A small contrastive image-text model, trained from scratch: encoder layers 16.
Rows from block 6 of the text encoder, named by matrix and row number. Each number is 500 + 50 x the weight over its row's rms, rounded and kept within 0 to 999. All counts start at 0. Numbers have three digits each. After the name is the row's rms in percent of the matrix's.
# q: attention query (text_encoder.blocks.6.attn.q.weight, 128x128), inputs 0-127
q.1 104:553481470449486496501407523464499535564523461459465515431570362557508483536505515500497571595505567482602484461386484461454482464496430573569480338459511454528481503498570428445440425512494550560511528519435474586484555454498514428527467466513510483497492390537503532579567560532502494492483489519527465508479460410461531516390589477465449468528549452561521604530509536457578462456474
q.2 096:481478519508501437576434465471454474554477439540445623541534515471558462516460492586485564585505436549455573505512484496444465587504572462599520499470415491432487450527460481471513592465471656469510504483477513537497458397433550551436488451509556475537526485473520529414574444531391426498441477452539517493493552587477500599461428531585495552563556464513564526561506441486475549515471
q.3 095:514563474510599518472546433452529450449391486453463494463469523586483445426497477588518612542558444415514462500558461530522520563480608452445547478506590521602397426494499386497491514494548559525472509452492507453446559476529395507482440422478570550509459514472547526506514529486521418614503553490564485505459496535578507483516595505518631475476516448507534565487493574505479461521506
q.4 094:555467519523495565594473474528633556582460426425505487502449533505414504611607510544539462467539384451452431563516518459549445496482499420466559589548495518558509542527489520544558508612545493536497455513517538534457473473452540500511443431433466477496498541505490447440411456552440478471521533497537564464495498444415534530466452464466427572503480590575550549439502507508542403506407
q.5 103:484471548464527559534511534458506459484540602484499503553459389481525443456476533427556454468465360512451524444470460440568517425386467531549512526476533469544593484443533416466423536487448509523526496489615497490450519527508455523453495438551587519590452485547425492510604477405566430524553467527499476525540429401490533531512621553608500413484458544470489490505526455497474477512533
q.6 103:527488420544549518601463527456517568482528520501494567491552499482503522591518446413543380595480490557496381502462486579472537488473485625512447474511509470536460439486454448585494463483416518431506476443557436559573413505505478478509470532384503555479450506479553471529492485510478566431525463503429586480465543549573475452468545478515474525506399499597453448497558502480464394595566
q.7 103:449461520530506603565495515534523545480483556525490515563465495567521516463394380486385461502540354441472607454460479406497474458535563544516479554488515512497584464551378471510448527528437481473507502548472447527442456436532452493566482427506469468585578513441504488511466490582548506391522501456547437415608435490528448510497513572518449570517445480487560454514574508496454490513516
q.8 103:551519538403502453444525523454490462454493492538508448530528442475474451480463531601429588456619600413515487541523519442496510459406552610472443525506461491479548433552497553500510500465522516589551500440462523511441422518480460504574508450495525544494548365539552578592574572512558464526430565420465586428480486563499491473517548584542535432543455542491540541524488480461447446492427
q.9 103:534475540445526479532479537555568601489499537429533481508415443466537582585458500458521547457419516517529525438460439419431429472484549474422577527455521546416464492442556547544478537579486466538547474449579498452538481457572499511467580478563442457546434615565537557520535391476472506516475463491489397447456522463469503509630496542471547507547483443469631471441497438438505492473489
q.10 100:613559482439516483431577511511526513420550469496593527517577374548562498495494545462460517484552521519526476483462523495560487479614459456458413555574532508549510489389590545480549423496489443524522505555466490528583440553486450553453525544527475552417470354520521567555472450413459576538501483455433399520437544431471556495552458514506497494528461544485478514459546441446537428487524
q.11 099:509524608510404484479527468483570547549344504517517542447437556545531463437503545507594446356456381538469522543493516494477513429484551534526469470469532401506511518483496492473531492510495507478567558391433527453584492465462387499512459607429446536445535495539477521460491614515440489501545477551533578489541570482502499567479561524546495468515556476458426479476520505482483605562471
q.12 105:517548481514481419491424469501477464510521515450491562475551577525506552518518448532529425559537507497462586513510570484530522502554547466435544489376498548535555532521432590477592573552486474565495547573498551476480468518500594531564562520591526471445621463413453442508574437476550560515520535395460430421504552518558401524488455546495437372467509542569546443485441483465442528528485
q.13 100:472464569506512531533525475511501544482540551479526554441521464561461606451566517556432595454468452484506532534532465452593482552432437526482480425535598525487546530467565495552389576562531559479530506501437499452425462486468478459455424471479419505599607527464530502491484424536449491495470456481533432454596595484472545525399523482548508466591436502528356489450581516512488428505474
q.14 093:468530420524561541485540446455412568505519468502546472530518497567491473418454521482428516531546454495379523606516530419582495548479522533506414502438502486527503424514421417474396500540497523601498567500475564432449519392449484546589471531596507458496379471540487596544493509564478484529492468554537532436477488510503502541528445500538475506441453419572587489433504462559467496609462
q.15 106:412492437482535523527520511467423435444432489546594576437456483550485542484453521489475511449554514530531461541520509511600584549475565451444532460499490517529470453511520536547493526551493500468444424464578524497494500516617460483545546449572477434534451446538525469566512523491347582516405552579464443557586546421517532494537536466560422535574449479519550547473472466500530335461477
q.16 099:551560559503478438528507544583513419504481471473469546520597568458416480486505541544532558634536514469571455615524483531443437481480550462454594490531470407474445432424556517465482484417496510549478452508539491424572548439418457517519510425485549519425470493552497525576501620594455515565538483449464506556471503461492524500572444485458540475513396570424506506383509490461492471527506
q.17 092:533484485529489544555514595473463516474494407465473504544507407544496531428423425589569454467537569623549545444440506508535548455535455555532527457535503514526490480533519612543600539548468455517574472501427532530507566400383502497455434499458395499553549554534439563448480493476523500487521404470486563521447501486380490529487440491501546429455428528488567533414543524551498440563514
q.18 094:462472573465399461472443453435477528564437532479433530520575533549429445553575619495499497557548524607494479424579493452504427513546471494535445516504575470466485565558573525497466500514466514478408521477446417604455432460562512512498502417419454574460465497498561551581552516506449492423440519466455518484504560441550465520563602541550459522413431512566463514544540425501557535511501
q.19 097:478490541490532429533531571450568515514595489434479377429481496541499471510468496528534427428549443569479496473461522501519529499491463503606499547495486377511503516493469430413524517496482466521579514461435588509464574609540390570401523546425563520425509457447550487503549547411534527538483519499567552445562496485510501507600469520471406439544447488484488426495473470602564544495587
q.20 101:449540442437507563573483571614498429570540533502457584478537537414485480432447400505496447526492591442561446441537557520569529507449523482502543518418543538446501573577520513557484491520532506542491554578486444624542546524516509493521432556541574349535533469432463588474506560486470483566477557478459517533467523613593426552489429482492542501446472519509512485558477501501553462527518
q.21 095:490490495564500551539474502489462511507547522482475424560457545565513468524580427474533554560578512530505391551484557501487471580588602496505448537542466414471569518602511541553549448537380437427440531512493501502443552544385540482462459562498440460560432478483519468504509457550530443455470584452581501514597484494493500469566441464389511564466476406536536492447496522487395428453488
q.22 109:539548521499448478454468518498472426417464598444535522478484514558580515435459585478534473460388523469511609464532536507501552533596466439441435526538487571489541483390505511472443462532530500516564488463440517489511582419427446612496543532584471512509513590486585511544619543401551571498509510536544530485515500562463517470575531540545484455554493521441435490576546398532450526540450
q.23 109:527504487479467505525532506499566492405554517560432480518522544445467452468446474463452421555505523524542539394518477399505548466510453479546493502556465513474615415459481434432570424551478527553426507436599598501412538413496516469472565411610495520455525497486477510436480582436537506556531527479436553537544472544568397528469587475449573453537497560563486507452502597551463545460513
q.24 099:465423519494512501432438512502585487572454434425504562428499586470505468466498475547500546577465549516452508523539411602461475510407506510509496526514413467509434564479532577561572485511469515524544546621511461462476540580533576461570542430442474466554475512471467529482465554579461506545510475445447476453485549496554454561381543527468486669426530463409538499453480467496468543423471
q.25 116:448520529553529473590444544514411496425597525482486519526535495511430429552568530537397553485571495481619477459434496487524490588405572539470480527491485410524451533504529567464475444479487532581515538454467551447505520599540479380395520487434463443448474434527495445517472495493485479480578562396426458544465479587510469461556461552496538542430471462538599496516539436482459537441480
q.26 099:542502436430436554454497495423508520523510621523494508478398600506623448508585511511498516435553404591466544478421472540566498480520511408486520501531516545467483506490575538447462570519523500624517490588529462544440476465543533553529486438464506548550499492529453558510424418516533487558572474482531586546422516412465487410548559506554406437479456480550524569475517423468487465443494
q.27 090:464559443429509597476481525476509555501477532472475412503514497591501545570475620523537442462651532517429538473540559462459529595515488575450431469498484569493459488454519496495548488512475527555496432544637481544547507479525468448506375551449504492536553478526434531555484481451527597504484490417435470491453581458452588399504488490527493484542510503463466518621473567511537457521597
q.28 101:481493607457550453477505583497459513461522571453524448550587533526588518521435543559436455434530452477443599564462547545558481500479479492558449503485432460495551500515546506431495479538501460490549522430492467457537476430451505571477495465521559473496572502621501520525489424461519421509446566504486472403588417496553420553492563531496550466475536540491447566514367556596417469568403
q.29 113:493587474510526484437457448635539484474412473495524533514567463523482541374509428504531565488505430451533502562418482552492564452623487535483444466440543530472474437532499396497552556513482452529513455483493569539521529526514505544570460497510408530441387451447361520430452488466476466519460557568583596555394504485541549559499469501426590493490503465527449498495494446505487524539467
q.30 104:462424484502499523429537511589485533518566434428386513490532520536463500469479511498480516632548551488454532528485549496415478490514510491590469485529510413444534490424427559549581496488527439446500499500506540561512500511514535533544550524425485567525504392557491446640545633460464574383435484529397516464479524509488536476500577465560504506419447459507453581498471563483545504552584
q.31 107:562451484408496502549547579538481573549513420442506507508444397458411456538440523456569441510413481464455539481501496497505471448495534534503539390576528522393516493639463472543533488560477538490568557494514592530477505472462496469574517524532552505538518596501499478566494487401509559544549515481500504478532543508525479446551595349459430531466497550596487469489475429431432571471462
q.32 095:497580541454514494529504544429407444472455451613489446451571493529541514514527512525477499460603410503510525487569589489479455480532464566420480414553438496566505467514506506470520530447504423520416522541516432388506534474531514620518460420455511520442578401450452529495486539546535469573525603497521479415509425490486566491558501470477391527515463459483546572475452443548611547552487
q.33 099:491547563510503484521526470564456527445503425585534533520477498520621531511547549500495554454408474501444464457369523555532488414421481468479634497510407447472527445574445552614406645489557519512492477486519518465526532429458516525519522467456558522457560515507471510540515475496461398564491531504543551542367540511424465537499489524432492424522549537541476496585482533498538475421488
q.34 092:517579522580532556475511543481485522478464522498485417501465397485532522438454498552520511543503529553483391433430551504378461543537429475534525444446498625518539641506448501536520504487608516454581507512567513513547444516536481495545505414495490541469406468518503480444516533488491546473425447485469410452506529448558519490533479597472560409488410373480414438423490506477457560492498
q.35 100:532542480501555531504506476465491511436418452554490529550532403454455542510450490482531468490509469559536555492579513508512466501509477427564457604444562527501529499480500560557396487421475406494464414532431470538535585506571444478466561412570514499477541481499490463580458497541512547441440511476416615556667482554556461525418464526501475472478400481561510511444494470481600393542478
q.36 094:615384404586453607577487551442527413509444513547478519498552513582512522451468473499428564458584454505584495576471506491508509466547589496537442467541465516562599475445437505557538478561475533448502489431491427494503477534557476534454545514409464617511465494451518536514526495473560486474479526510555536502514551592499593456470535435451390523504478498531405559459527499444522551544445
q.37 100:588500569490396527491475512558540484554476451580475378559544544408491561494479456397511382509480435564554535597410534478547510428495515512535483458489463447513551451372456498460460499486511509505544419483406541563509512429500511594456533580447460483536534550506472525482515492469391552432545475426491478510434505477457506558487476595462480488461569503495470534454530481556420598496510
q.38 088:494535512386429504513423472529536404395450456525545508556541526518477546526650495566474478434503477560477527408523551529492592587425564448487518506450450487525519535513608448489489569548523458444522525531430490490535578560439480454535515549541453509452518443507539560484394610503514583555456449538446545459392535494488510545454458485452529516458496467512494558504573477487409499545578
q.39 102:432528376555466480560510486400489499611604540421579562521486529507428473526480414500521508524451587484494526446446453495466424509498493391513553512545550591447466468470529503475446551521436516535504498632483530514500505535463661384497554534491503545503462524494497432473497524475462552458476487487436502572502521586519450522583484486465504470551379556537468513494523479439433497559458
q.40 092:558600510487563501498579504496480504499480561427483434409518500532514371448538482511465478515442502610502449519567471447414527562477552447537523542463510591572550446527511498465511384411501496518540565492407412513506458499507476476527534477546461509434531494449574434509535430480471457471490468528509495567444420483524444487614518472460643443510501523535512583642484471496474560460472
q.41 105:483483492535528456533459512472455485371500478517419459499496413459460425530469573433453585548471531436464503430505550492438534468514475375528484493439567517569547428515578446500442592446494511424505534515535368465549532538521451523539471492626525435567507527439507416520461567478540436550500472494483495405608560464514487501546466519553410508423446543567522488531468538583524546525515
q.42 091:455500459568440485533491460386459498480497554503468463465498525547435491525411455460486484494461502477489604545448531444550469495495512439499547534546577445468484522540530596467503582580475438443444484421492491423461488407525455436526479532497512488475547529577453511437471534587466583432385537370521502551590525502489509523523502554517512506540367396507419502525581481480490483513366
q.43 094:576470449519500502575560540428466549494405534563500544592417515515493526466436491429576491481441497574508440470508496430560496521432419504511481468519479509532543484584483678500453455500456510583603481492470484413546490555556503512490457510496447446461451516545516528422417467443472450491604542466490405511469430507518430482516423530493580541469419535519510506564423530531514471392450
q.44 100:501505535502533534556446454546525475542554460616486510476535537557497559570429522530402493456553539467511547521387511382464530574528450532464514396582466543486451405544531531418449416499515455529474427527486519452503523487600552477451465470455480459432515427433489533552513509517485570441478444511420426543498492475436536476482592583560434435539506509549499526614531505392461447454510
q.45 094:534463491461501502443478412573475529565446456413440483581484517485525491529406405611442625537595486524462379630480467514466520524513426521507517461473429452493408522466480582502565477443545518508542542517375517500475424598444545458519538447411534583531480522505546507463592531519477497490501542463543476461475511484509514539517474512549432626454470450520485499531510463524549512532536
q.46 094:542497453434419499483514472480539544451423504487502451479584600477384507499450501483534593562457588522570495513502614505532491475518551582484479522426488545516461480478578469503535456543516385453517470522412525360382460500544524449511520510458594510495498477476485438491438413520488465556593505411492464516527484530504462520490433446562445553555507505504439479595446574472386527521485
q.47 096:407552488410461455568470577476391474444449507497408504554510404595476463448499607513553480526544501496516611490495564498493477467489473451445449435494529502472520451493501498437504484510495557482526531508523614355557518527471554475497459445415490501544508484556507539525573433504553431609554648524586482490494466489535609525482493483532439454443582468453501512508458490557492550491499
q.48 099:579468547494512514393469509512494459464450579544535549498459513512501485499531532500547458498553551491420471560484475538529566522489584524497544498439468511465438486481441507426417530417508552476511424468424570489490559419498539492525505517436474521501445457425467514603444569448448457627413529542510485446482449528410567513463489537451442619358523397469433461487473440486497474394437
q.49 094:499450498496520518527386521528505360466576488392484507521544529538476453414551461623458509526599386492532451479505455538521436542550540499557444485551513473503544529416445548485498499429513520356508609520529531470480593498544540598559422548534471519488466517519502446464499566505557531433508508380517531492568482505531488498437483512494505499519392465480484518462521585469431430489449
q.50 107:479470567500507490537422509515563441496429573513555567565562479473442498445512534519458531458444464534457509400484516452487507397442606531470500472576431513573609522483471500599518483450447494508523447446558557519469472544406481505560498558486482550453445485457474542435496502544479489507534486431528438584564511508433423466390512517495493415598619409563467486573463536598484512479563
q.51 109:516398558496509497468569461486496558365402591502474509530518450504544483521408543506481483553502530493448553514504516569479493508489544533524476479380549445507553487478460471494596527484451522523405516510508476489502567547398542500514463633516475485573539582464450536481593482497510604508555543435517423537481498483486538468530469573448392538587503504508440414573575571468485472441596
q.52 097:584580491547440502526415462443611505453522484484462492564524453579528529503527489454537468512477525401540561543548435510449419572435536533405450446488482472515424573612498453477483449481480481456513518542553464399506541500458520441516448583485462487525543461510597537561612519449545481538446553517440511466462454470449561438474415542548443390535560498490587515434583511574501476483505
q.53 099:497520478548556514603473505578515532477513555573416489539376433550516474498547549451480447488424548406519552559606528549413388489473549429439481471557467505561445453476557514501538448422542571527482535558485521420488470562421484544566522611483504541500524510485524448525516460396526504498441523451590538484569575487560571455436551507506467387514539514494502494480506396471480533528506
q.54 107:514552531539630509524444568516444515519494573566420524445528580493456562449433545488489521580500528529457525507488574581528516550423559535442521583460514493511514522485490524499580413500520484482432539524534468513508541501475514452514497513478442466565503531470551475456434494525497570439450520442482520500412589508454447564599539543519429520467428403357438385419437428564436562531504
q.55 095:481539448466413363530434527480579500441466422548552519517534422479423428481485585455442505487478519460399508517500499478588488513436521529486481591509447488567415551424564595481470461477549476502517492525479557409539516452442470511406449625620510406548536567520521477488503507584368562466506493495496505535537506592475460473463502548528486437488453481501524498514508529448465574498531
q.56 090:579525529461452577475467519517641480497514398557483500418524558544547477544540537478584427545548439571510565435533531502560481412494515497517471422466578468592566550532507505473542462546502502508457517500512450592450420497449475511469399431508531467509372387551460569476509487495517529536494409488429587514463513473466575495451480424445558519520439540609515559481536507471442519491509
q.57 107:470490513453636623438493497489479465545528457407496483483455599537495545547463538474522473604532528402642430543567528568491413514520540446528471502447481600580534537562494558479501480434576513565459493479470409442481478504508604510432440515459465490472513571503404503469447557508477482442502477476537498507473444495385497498519514511376502511505539518459459456509534480455461577464556
q.58 097:542527542477419496372482477531618470448519460533472537548512520546495484549511509486423479520399536539449524515490504442426448519538549465493428484418475559457536442555480438412607477475504513547535496547487511546537457434494380559498454480469618476485585473482519477534488562564500558457456462511552422515519510568539425453566602430499430537430462483519505513445586606507402515462474
q.59 105:439489493534507565535510530530508429562561534427497510548505498485512553574456536527450434571546566418521488528460482536531455447482509442555542405542430483448463410445441403572466466458503470486443449484442475523445576512486527551552469430501457536619406551557546464587442531589553560430440534546392560536472477403563495527512425506456544417466479537512479532531486460497529602481453
q.60 102:549407442488562550507496454564529468535522528483510474451513603594487515471519566506454468538566536525454500491405470521456571494457548502459621574565461527478544556511491574477437508459540448541485501496548507418501555471488447488442578532551370476551535491564488558530476476531399433467577633546548394505507485466515536603438514497471520396486552473549401509525500525546503437438511
q.61 100:506391498489502573439477558497485516470539456492497507535492547456528567452519578520622401502556480459460485498471446500526516599484580501522463483566571487446488505522395405506544630558476405465501575463569573398515404563449517509509420485478476546453484499489540502474460457528465513519582524396485569477530559460461514426423515392535478543476506527565577490553455572547488494494451
q.62 092:541451458469478560600528463549498485436529504514484544400462386440463505547521441537525499531525496458551493502478421495553470515517457504569498375512461534464577489537482436473627566465573560532526600492514566465554482487508475521491532515483523542513498516521420565496444611504525541421374568460506589456578520498567540473403472510471598559441574564529573507433519506557546469534482
q.63 108:470505455505574543522397531467469507516394532468432566470541587539540565461454470564578394454469536499570467466525469552536603508424532461467482451538507442444501470502426440433513532455445500561429540519487455472500604508484458471595548411503461404491395432474517505494389482480514485493452497549544536462578508501415448500512517447496515537400540508573493396524453543509477594532487
q.64 086:624514492583503554590507589444574513477456361538611456516515446428589528458530577537418466516487581551479553441531535441523455430427479519439521498490462550425514526477474549522497459519524521540496516507505442435563522404489555493453442451462498495486541436526545546434574480484426527511456496474543486449601415562432474473456479484583522487446446440469520443509491488510585432431485
q.65 110:473575620446502450560421456491508489471529488492541527492533469416488528427513497455502426470459481623595488426507586540534473443538493519484489516450600495529474386462493638556503504455509611518437536494443550569496543368504525529463481460463503464487455540446452484438465583599484409514500527577481497485540418505518441558520466413456550509523483432514509451504574462545454529492478
q.66 096:512549438495486544446475437433471607425504553553507489497518512507389485597524605505532522411467583470539501493441509508491428558582511414533538512518529492596475508413597466596478485513415436510538435505504450529500420460431514510462470489567460537468503571526435522600507588505466505545551515480398458521473516518474427463486543471439531475476501535546405469478570523569467623552468
q.67 095:457542527494535440469498505442567520505503458569561496421544444497486567473406405539378409446524498510456554429484473570524450483548494582505413490562490490489427601471591466439406533516439501453487485462496392573470471494477476558503553441495445503582445496471465523541428433514517532435458530501527593476483531628460460549596502470554617500495567493431520484541494521530467538488473
q.68 087:538482479493508581447540537560497618402380420535570481444532452616480493452420525456510458514532601530499462556550578483477464479495544518562450495549470465532440519517486398476445419551473416525518500464552428506451559483481405506445539504609556414455463492504476498520441506543527452499638563498566510557506488511444456409496521536468484471470461572544510530459590513515572498502505
q.69 111:566576463454529488465446441527404541560582494479547543548530495555509465510539534537547510466488486590461598530495546352530561555499447565483574438421399547465500442438521495528483467452606502454449455539463477470470440439505471580459475528469516473419640514535518515504501536478494390432454500608488561555411500481548558528497552541505527498480440535433401471497529535491473526488534
q.70 090:503543496449436558507510465517501461516570438384499562493471664550462475659508444530486487560506480507462502566481452510572572550538486556549510430491526496468509424536514474409548546522479421407432486450495518566433519505478544463437498434477565482459519528430537446535467423603568563442493448504562470503534479517580414523621465486559522496477441528437444541494456543530468492507519
q.71 086:568526548545451495626543614474492405532496474514600451387487461498524574493507621508568537507466507487536486507493527535505482459465507505422457551425449616495491568528503583472497515493572490496476483563488480525451526490519567452489494586564506628585482535454452522553588429380501522467430490506466448515529534430567556467479457593452535473503508506496483494585580539471517561529466
q.72 105:534548490589502466475481487504490481546442496577527426548485443569482511534430639446491533439540480450498455562508506461549504567512557455521419566516510411558586481524458478486431416521544402387497513509492465542505529500476459573444487501555510530504486565494410474559458549565453512485465530478446456570550465542474429483508468424562650461506456397515541489522596525561444571475578
q.73 104:499484517552498534340473498517449475526628501496525557430474571546496574587509514512571541533593515554553534472427534580551483543440486467466508450420541438482472438554396493525484431587525485418515472542575568488502506523507473468508506460489494528355456488585499488504322498605531446504484548486547501485476502482472437471510560514521526545504523549477532447414471553499515449518532
q.74 101:490514482466571475542638466593509524498498447431515500498425470533582549461509591511486557456501397514457411512466596545508528514513541626607447478503588506468492522460546497461488487566498518537578415417536591441554457432396427520523553413431548431495498510526553491523481444485558485521523440513490497472541574529527587506529427419546473510577436495499466475499480408511487535488511
q.75 092:497542509619425437476570544590492498539575390473496540455526545530522524555518508571553445474516485488559569548468626461418488505612464459566439476596463452476559565390428532360493533498471517541515537444494546551441523445509529456435471495435576521516530472500567451523531476447475562588499498477497455472491521458450453499492521585490490516503544457523605551418530486477551444485484
q.76 106:507474515666539619436410520480507526540517566515449545462514575584497488458412444473517459531509392482516485480494422495479475480554527496506564503549447542562528430544551532534485437548469414469474494630511505535508511435544535496467512531441466527482465476513497500469519503495510523511492465503445431558466434531571597522412488543428474476396468542409577473535515423403623533542476
q.77 100:469491503445486495530467442531516568481455456459485503454508516564490511571451517483511428552403467518529595490626450457485554454485604558510444508542487474501431551483353552519523548445377515550518570431569504541468613497443432494442492436469496579528545552508573492492449466499477587512461529555499496483510538532407474478517546561572429478426526428425602528442516449477534444470453
q.78 107:538498475571487447444557490525662570562436554514423481515517483471440517467490495540452413419583475492479462433411483429521487563563543447511453562471551483511579502431526646469479482543480460398556489461470435538505525522483441446446547564480549499455489521472513575526497429509554477520501507554551521451481564521497419489526513433520477555455456542404403534447609505482419527538538
q.79 101:529514473610482519527440515466542405488496504522422551492529574520473535465523471473496496489412482499413492442496461448438460541474546533588529446504527562539482509464466546502508431564442465589502451525566532442426537440425502445511489422486481530515564508504514444427576579523597481436602549553513535467460442424416570542530507612414518535481501523516562464496514439604596435594554
q.80 098:623478503462485475439405544464525510529480537475452552463496523571440475589500478394480470479505476496525477475534553604461412470489485530576471489440513529483548439583452519424548436501516506589497558447557448553430544486471504483528507448488479448446508523521491443488430524536570489533482593417514538507452511483527480550546527443348622423377433534507557511497442581466481440504574
q.81 101:470508408454527504484435527498525520434469551514467462567524496567446525565497510604451608499416524470455482388484582545475466429500474547483428410624366516491469494483546492509514490483533508491493551458445536494530517451535567471428578474436513534557552576545535516495513559433518462407497520451496525504458515451525465598545549535521570400487509547497447524478510557460588468430365
q.82 087:449488566480530540504526466474558480460511457517458474548494449493508520609433414450461538524592514546547475508503526457492427420566510492408329466521512567514461410463396557547428517536557510530453466553513469497529463471407519503488539490439576567434496496504508563450519470520507531510424522505454540424485504506526465487488484409522518587603434565602546552477532475472589626504548
q.83 115:479531484482482514493563418561590523461484525443540442499512458601473438468533529553488601362523531511556546537487521424462538428554485492438430469447380580535453442537482480495442508491510454413523411535438417465487545482443618516438519482411449471529470551489544547479481479559579458568442541436535475477479513509489514458526561559585581534552496536476506499571565511533464536605473
q.84 093:468504473515542523505505523462557532396503479524476549514586591524587503475433471508435439498504480468466407469508396426561535550466570415482434529566514519488421404522615525522470496511495458546611494454473507592485459409451425537473468540534517538514561539482544576510407497523433453410489641505567476512458511556519436476496435608491550491504513496530444533545531450516424512551468
q.85 097:482534562456408570427453507479483440506495577531471565406494494464533546480519619468536458548566446452479571510505482419518465602539454479486509556510529555494450416542411488494452395522413540556454562417440469408537469495446511527505417501560449424635442489460435559462478457492535537529508483527582426542460538455485457449496515478519497407474496520449434432468520465511501462454585
q.86 090:381585507488505461529515488537474467521577527515495517534438456485529580592477505493474479462438515510508468482471555511492426497636591556445489545450565551516470601455501452534474515448452454533483495379563497463412533510535581510453457569424504513464583506501551424610427493526573483579534458542501453488570469543492510438451468577399583495437526538491535462532489550575593532466529
q.87 091:526484469464565473526497459561532585463502512530535536579498525553484449496446448529571540547443554590472525492462545506444433536452502549563397473524507499436561472461522526528502530616495505501538534467401520602412522475510545485544494390487482501462430478517612461557527461518404523487501440560548451421564447504524400461536552437571438500540482487500593569579370440499558471526538
q.88 106:544386532457506593501512481446486416511434446573542496450461623421504481451472536582441537523442538569568489505608532475418495430520507509515366488488496548525507585589525492473495535509534425608429459563507517490462491467487392473521474440490475564553513469452549550409473526544548476501524545471496455472528373567526558492459437497461484503455501583474524492554567515559480565486469
q.89 101:553634535452498518463498573558494494522547415450581591541551450491540517463494459505476450461439442514485531523491540500506544485438485456406515530553552538507444611555556524540451538539497397438543399464450564462565504386494539522506549528513440541547506489544477535521488492491562394465455523473558482505440450416622481467518461494432525534405591509470520507586481482433539414536559
q.90 108:469465528422534593370502484540432504549482468501490502463511566438451572547579532494494586573402585383507415498552536464475444495611525513582486444548464543447447473443497488466521490491458471493491539466544513487491403430531469574507551497525451514459463456510491486476457525496535477458488450502506518480565490531530616461436585517443558474489403548473484618476503491525363598500501
q.91 103:471478474506553427578504473467527496536471468443494460474516484453544554554476524391532409536430546588452488504534453469517494466516448443542466487484484477543464531373500586460450572588553573608465540507486502522496363490554482552495575462461496439516617447523519489543526518532520506465464504515456478521599404570573577606475534503526397606504573408538560510516499500476505479529474
q.92 092:550489549461452553528472509520402377466498466449519408467556501459559456454598500527451392461567504561536469499481564488452453508529517484458537519470491450490483555515452464525602469469461516508515498416521448556549475538445563436488486454463568405507420514424523522481550585509509549424502443537488532477483573528506513536431463438452610533519405486612550601483564587513535556464590
q.93 101:536455521511549443464477604499468495518494488460508477468489572416474421442498557509539535525541475450531427403522577603386486557563525470481532468488498446546578458521485491516512596459539526501413430491402622487620514574571446513394549560476514494443473564545516399433444429573525583542509453469456530502491493516539484497540455577544468461495559517530485490508458500587483455534554
q.94 100:542526510508582518454521458416535508500533477538440498575481514522437412483556474479487554458501396535462525524450456526549453507496534431597511509469481520428577516480441546555456402561513516485506443472529451469526473420452459571485561528484463483520503468443390552459484549614432561406544541441555549446333520535476454611524483500502521544573426486589518586477508587534496488511490
q.95 100:470511442447511594549472537511505466548544486538498486510481549496571445451466502512496592476501525486577403480514559406515547550480462495535467554580446442483538369448544364587408486493568413501500482468569537591492425477529513525568477536594484495507528482495469423506493450489556509427435484385521535512488466511543501413559494462480475600522559442511576575502471488444410574491544
q.96 099:511370505451554534451465505491497524450400535556631444533437543490483465505505486457538546475430510526364510481479515564507500510510602507495542457531505444449525492582449454491469521557543490559552483504457513524492458546468535492480484457556532532609527483410531391529420514457527519516532462519468477590557540571436537476516560443436566487471491501471462371499606493403382462479449
q.97 106:496493545536523597594465573502509404516500470511494442511599464406478490464468482512421505496532509578467540613514513550486488553527529460540529533559492496508540466501489461507499504543503478544578464538576435415448404477404417488508492606478462509391450552407431561432506364498492470443511506498578563481529469526424535432460540516474537456440456488514551473519480448497586577418428
q.98 091:544605475486534507589515427542518527515570471532457517492439512427518488563560371495505501452478474561526453485601494584375558470488463566476459452550596487466450503540579544465476575450381506389445518528497524484612500489468458404551484528489455449439519489423522542576540492487548519515511539496499477552498496515515467478466479478429489424522395505510486586594469504477487515474378
q.99 103:500611472502542527552462512531533379486467466474488461408492460468597457484570550468569492538537494485436506551498431538522487538437508439485558523493527452469530479535548524562458516532515431480464463541518638548533412470434472484499473560537495433444469509529477542426518533346452445474450441500532542542614479523490484427566411520559549525512582464563454531467451417441476565401451
q.100 114:513395492490525518501458578491525533526527558381435530427471493643402420487492498503489519505497474477492534498512435524499420480485529452551555589589547475470535578418419487491400472546523457492498582488579514499478440421490484541579561437591452452480476489532571519435455483444552443594574450506573422359566468487514505505526518527503458515521454506479536569469522533522474451555491
q.101 106:532497594403517533535532486450477562466537490533542526478451502481476425537493491537498452552586575348518486525442528535423524558438479608517445524427579525465441526593449500456512510531515444524446561497456514558599442536561497553437464435434480538483556579593452463533452419513562479540568393433500498523518421545515484417552579433452509529455481492477516487516507483463413557485467
q.102 112:455504570474581489478474367482539480431417501458465510538498504488601511496519472552562499597513571502520408431534418380431518433510513518535487420524519499444558484480445488554476491523504497554552563458432577511460516465564459449548510486434549537572511432429502529519481501431452443499492460472563529426513511502539565456415420518495545595505487415541535553482590420445484544375473
q.103 107:468480560514495504571480455533527463596532546497494412507532558457427524424464443530460511521527506499518461532555528504406482476456521575505471436436500449441551397449482535462433382509497636512453560537590525521405447605483377540543535434517542553536473518527490444552457426453524509503586487498496546581503511553465539464455552544428523548475568505388492533484471474498453558582445
q.104 108:465530481539454553516469502507437603525491434442557476507555519515440464532510396476487487587583560487463528548545533490459488495523574484495412412566424491463577437501583492484646515511577449565569547545441588481547516406436540504480575481470522505510496474563565532467441497506482454448442589490559392416529503464506504519536547437494399509378493436487448502525505547449523509507457
q.105 095:503516442472488463619405394489584589531433562478441508491460566474498462606492423500549482358394550527413513543468505484517540533468518470518558485478430461450471519524529550505526437536578431562539482520494477419417512486508528471419636459435506501533549530542444502508481484418523494469554540478530501591479521512481583419431492494530493505472523475483480570508527543360487481492524
q.106 102:475574497511484558482470446531535590439460470547530487475466509456521587525555467459455500394506493478421520498468520481518497426477532488484473463560578576483505436500563512470446437512493428473514513438591521483375583472489462573397539530571493575546604572519573546526525501491512494419498482400480474503516536489517443474532571524538561515419552518353488438533596556607515442491558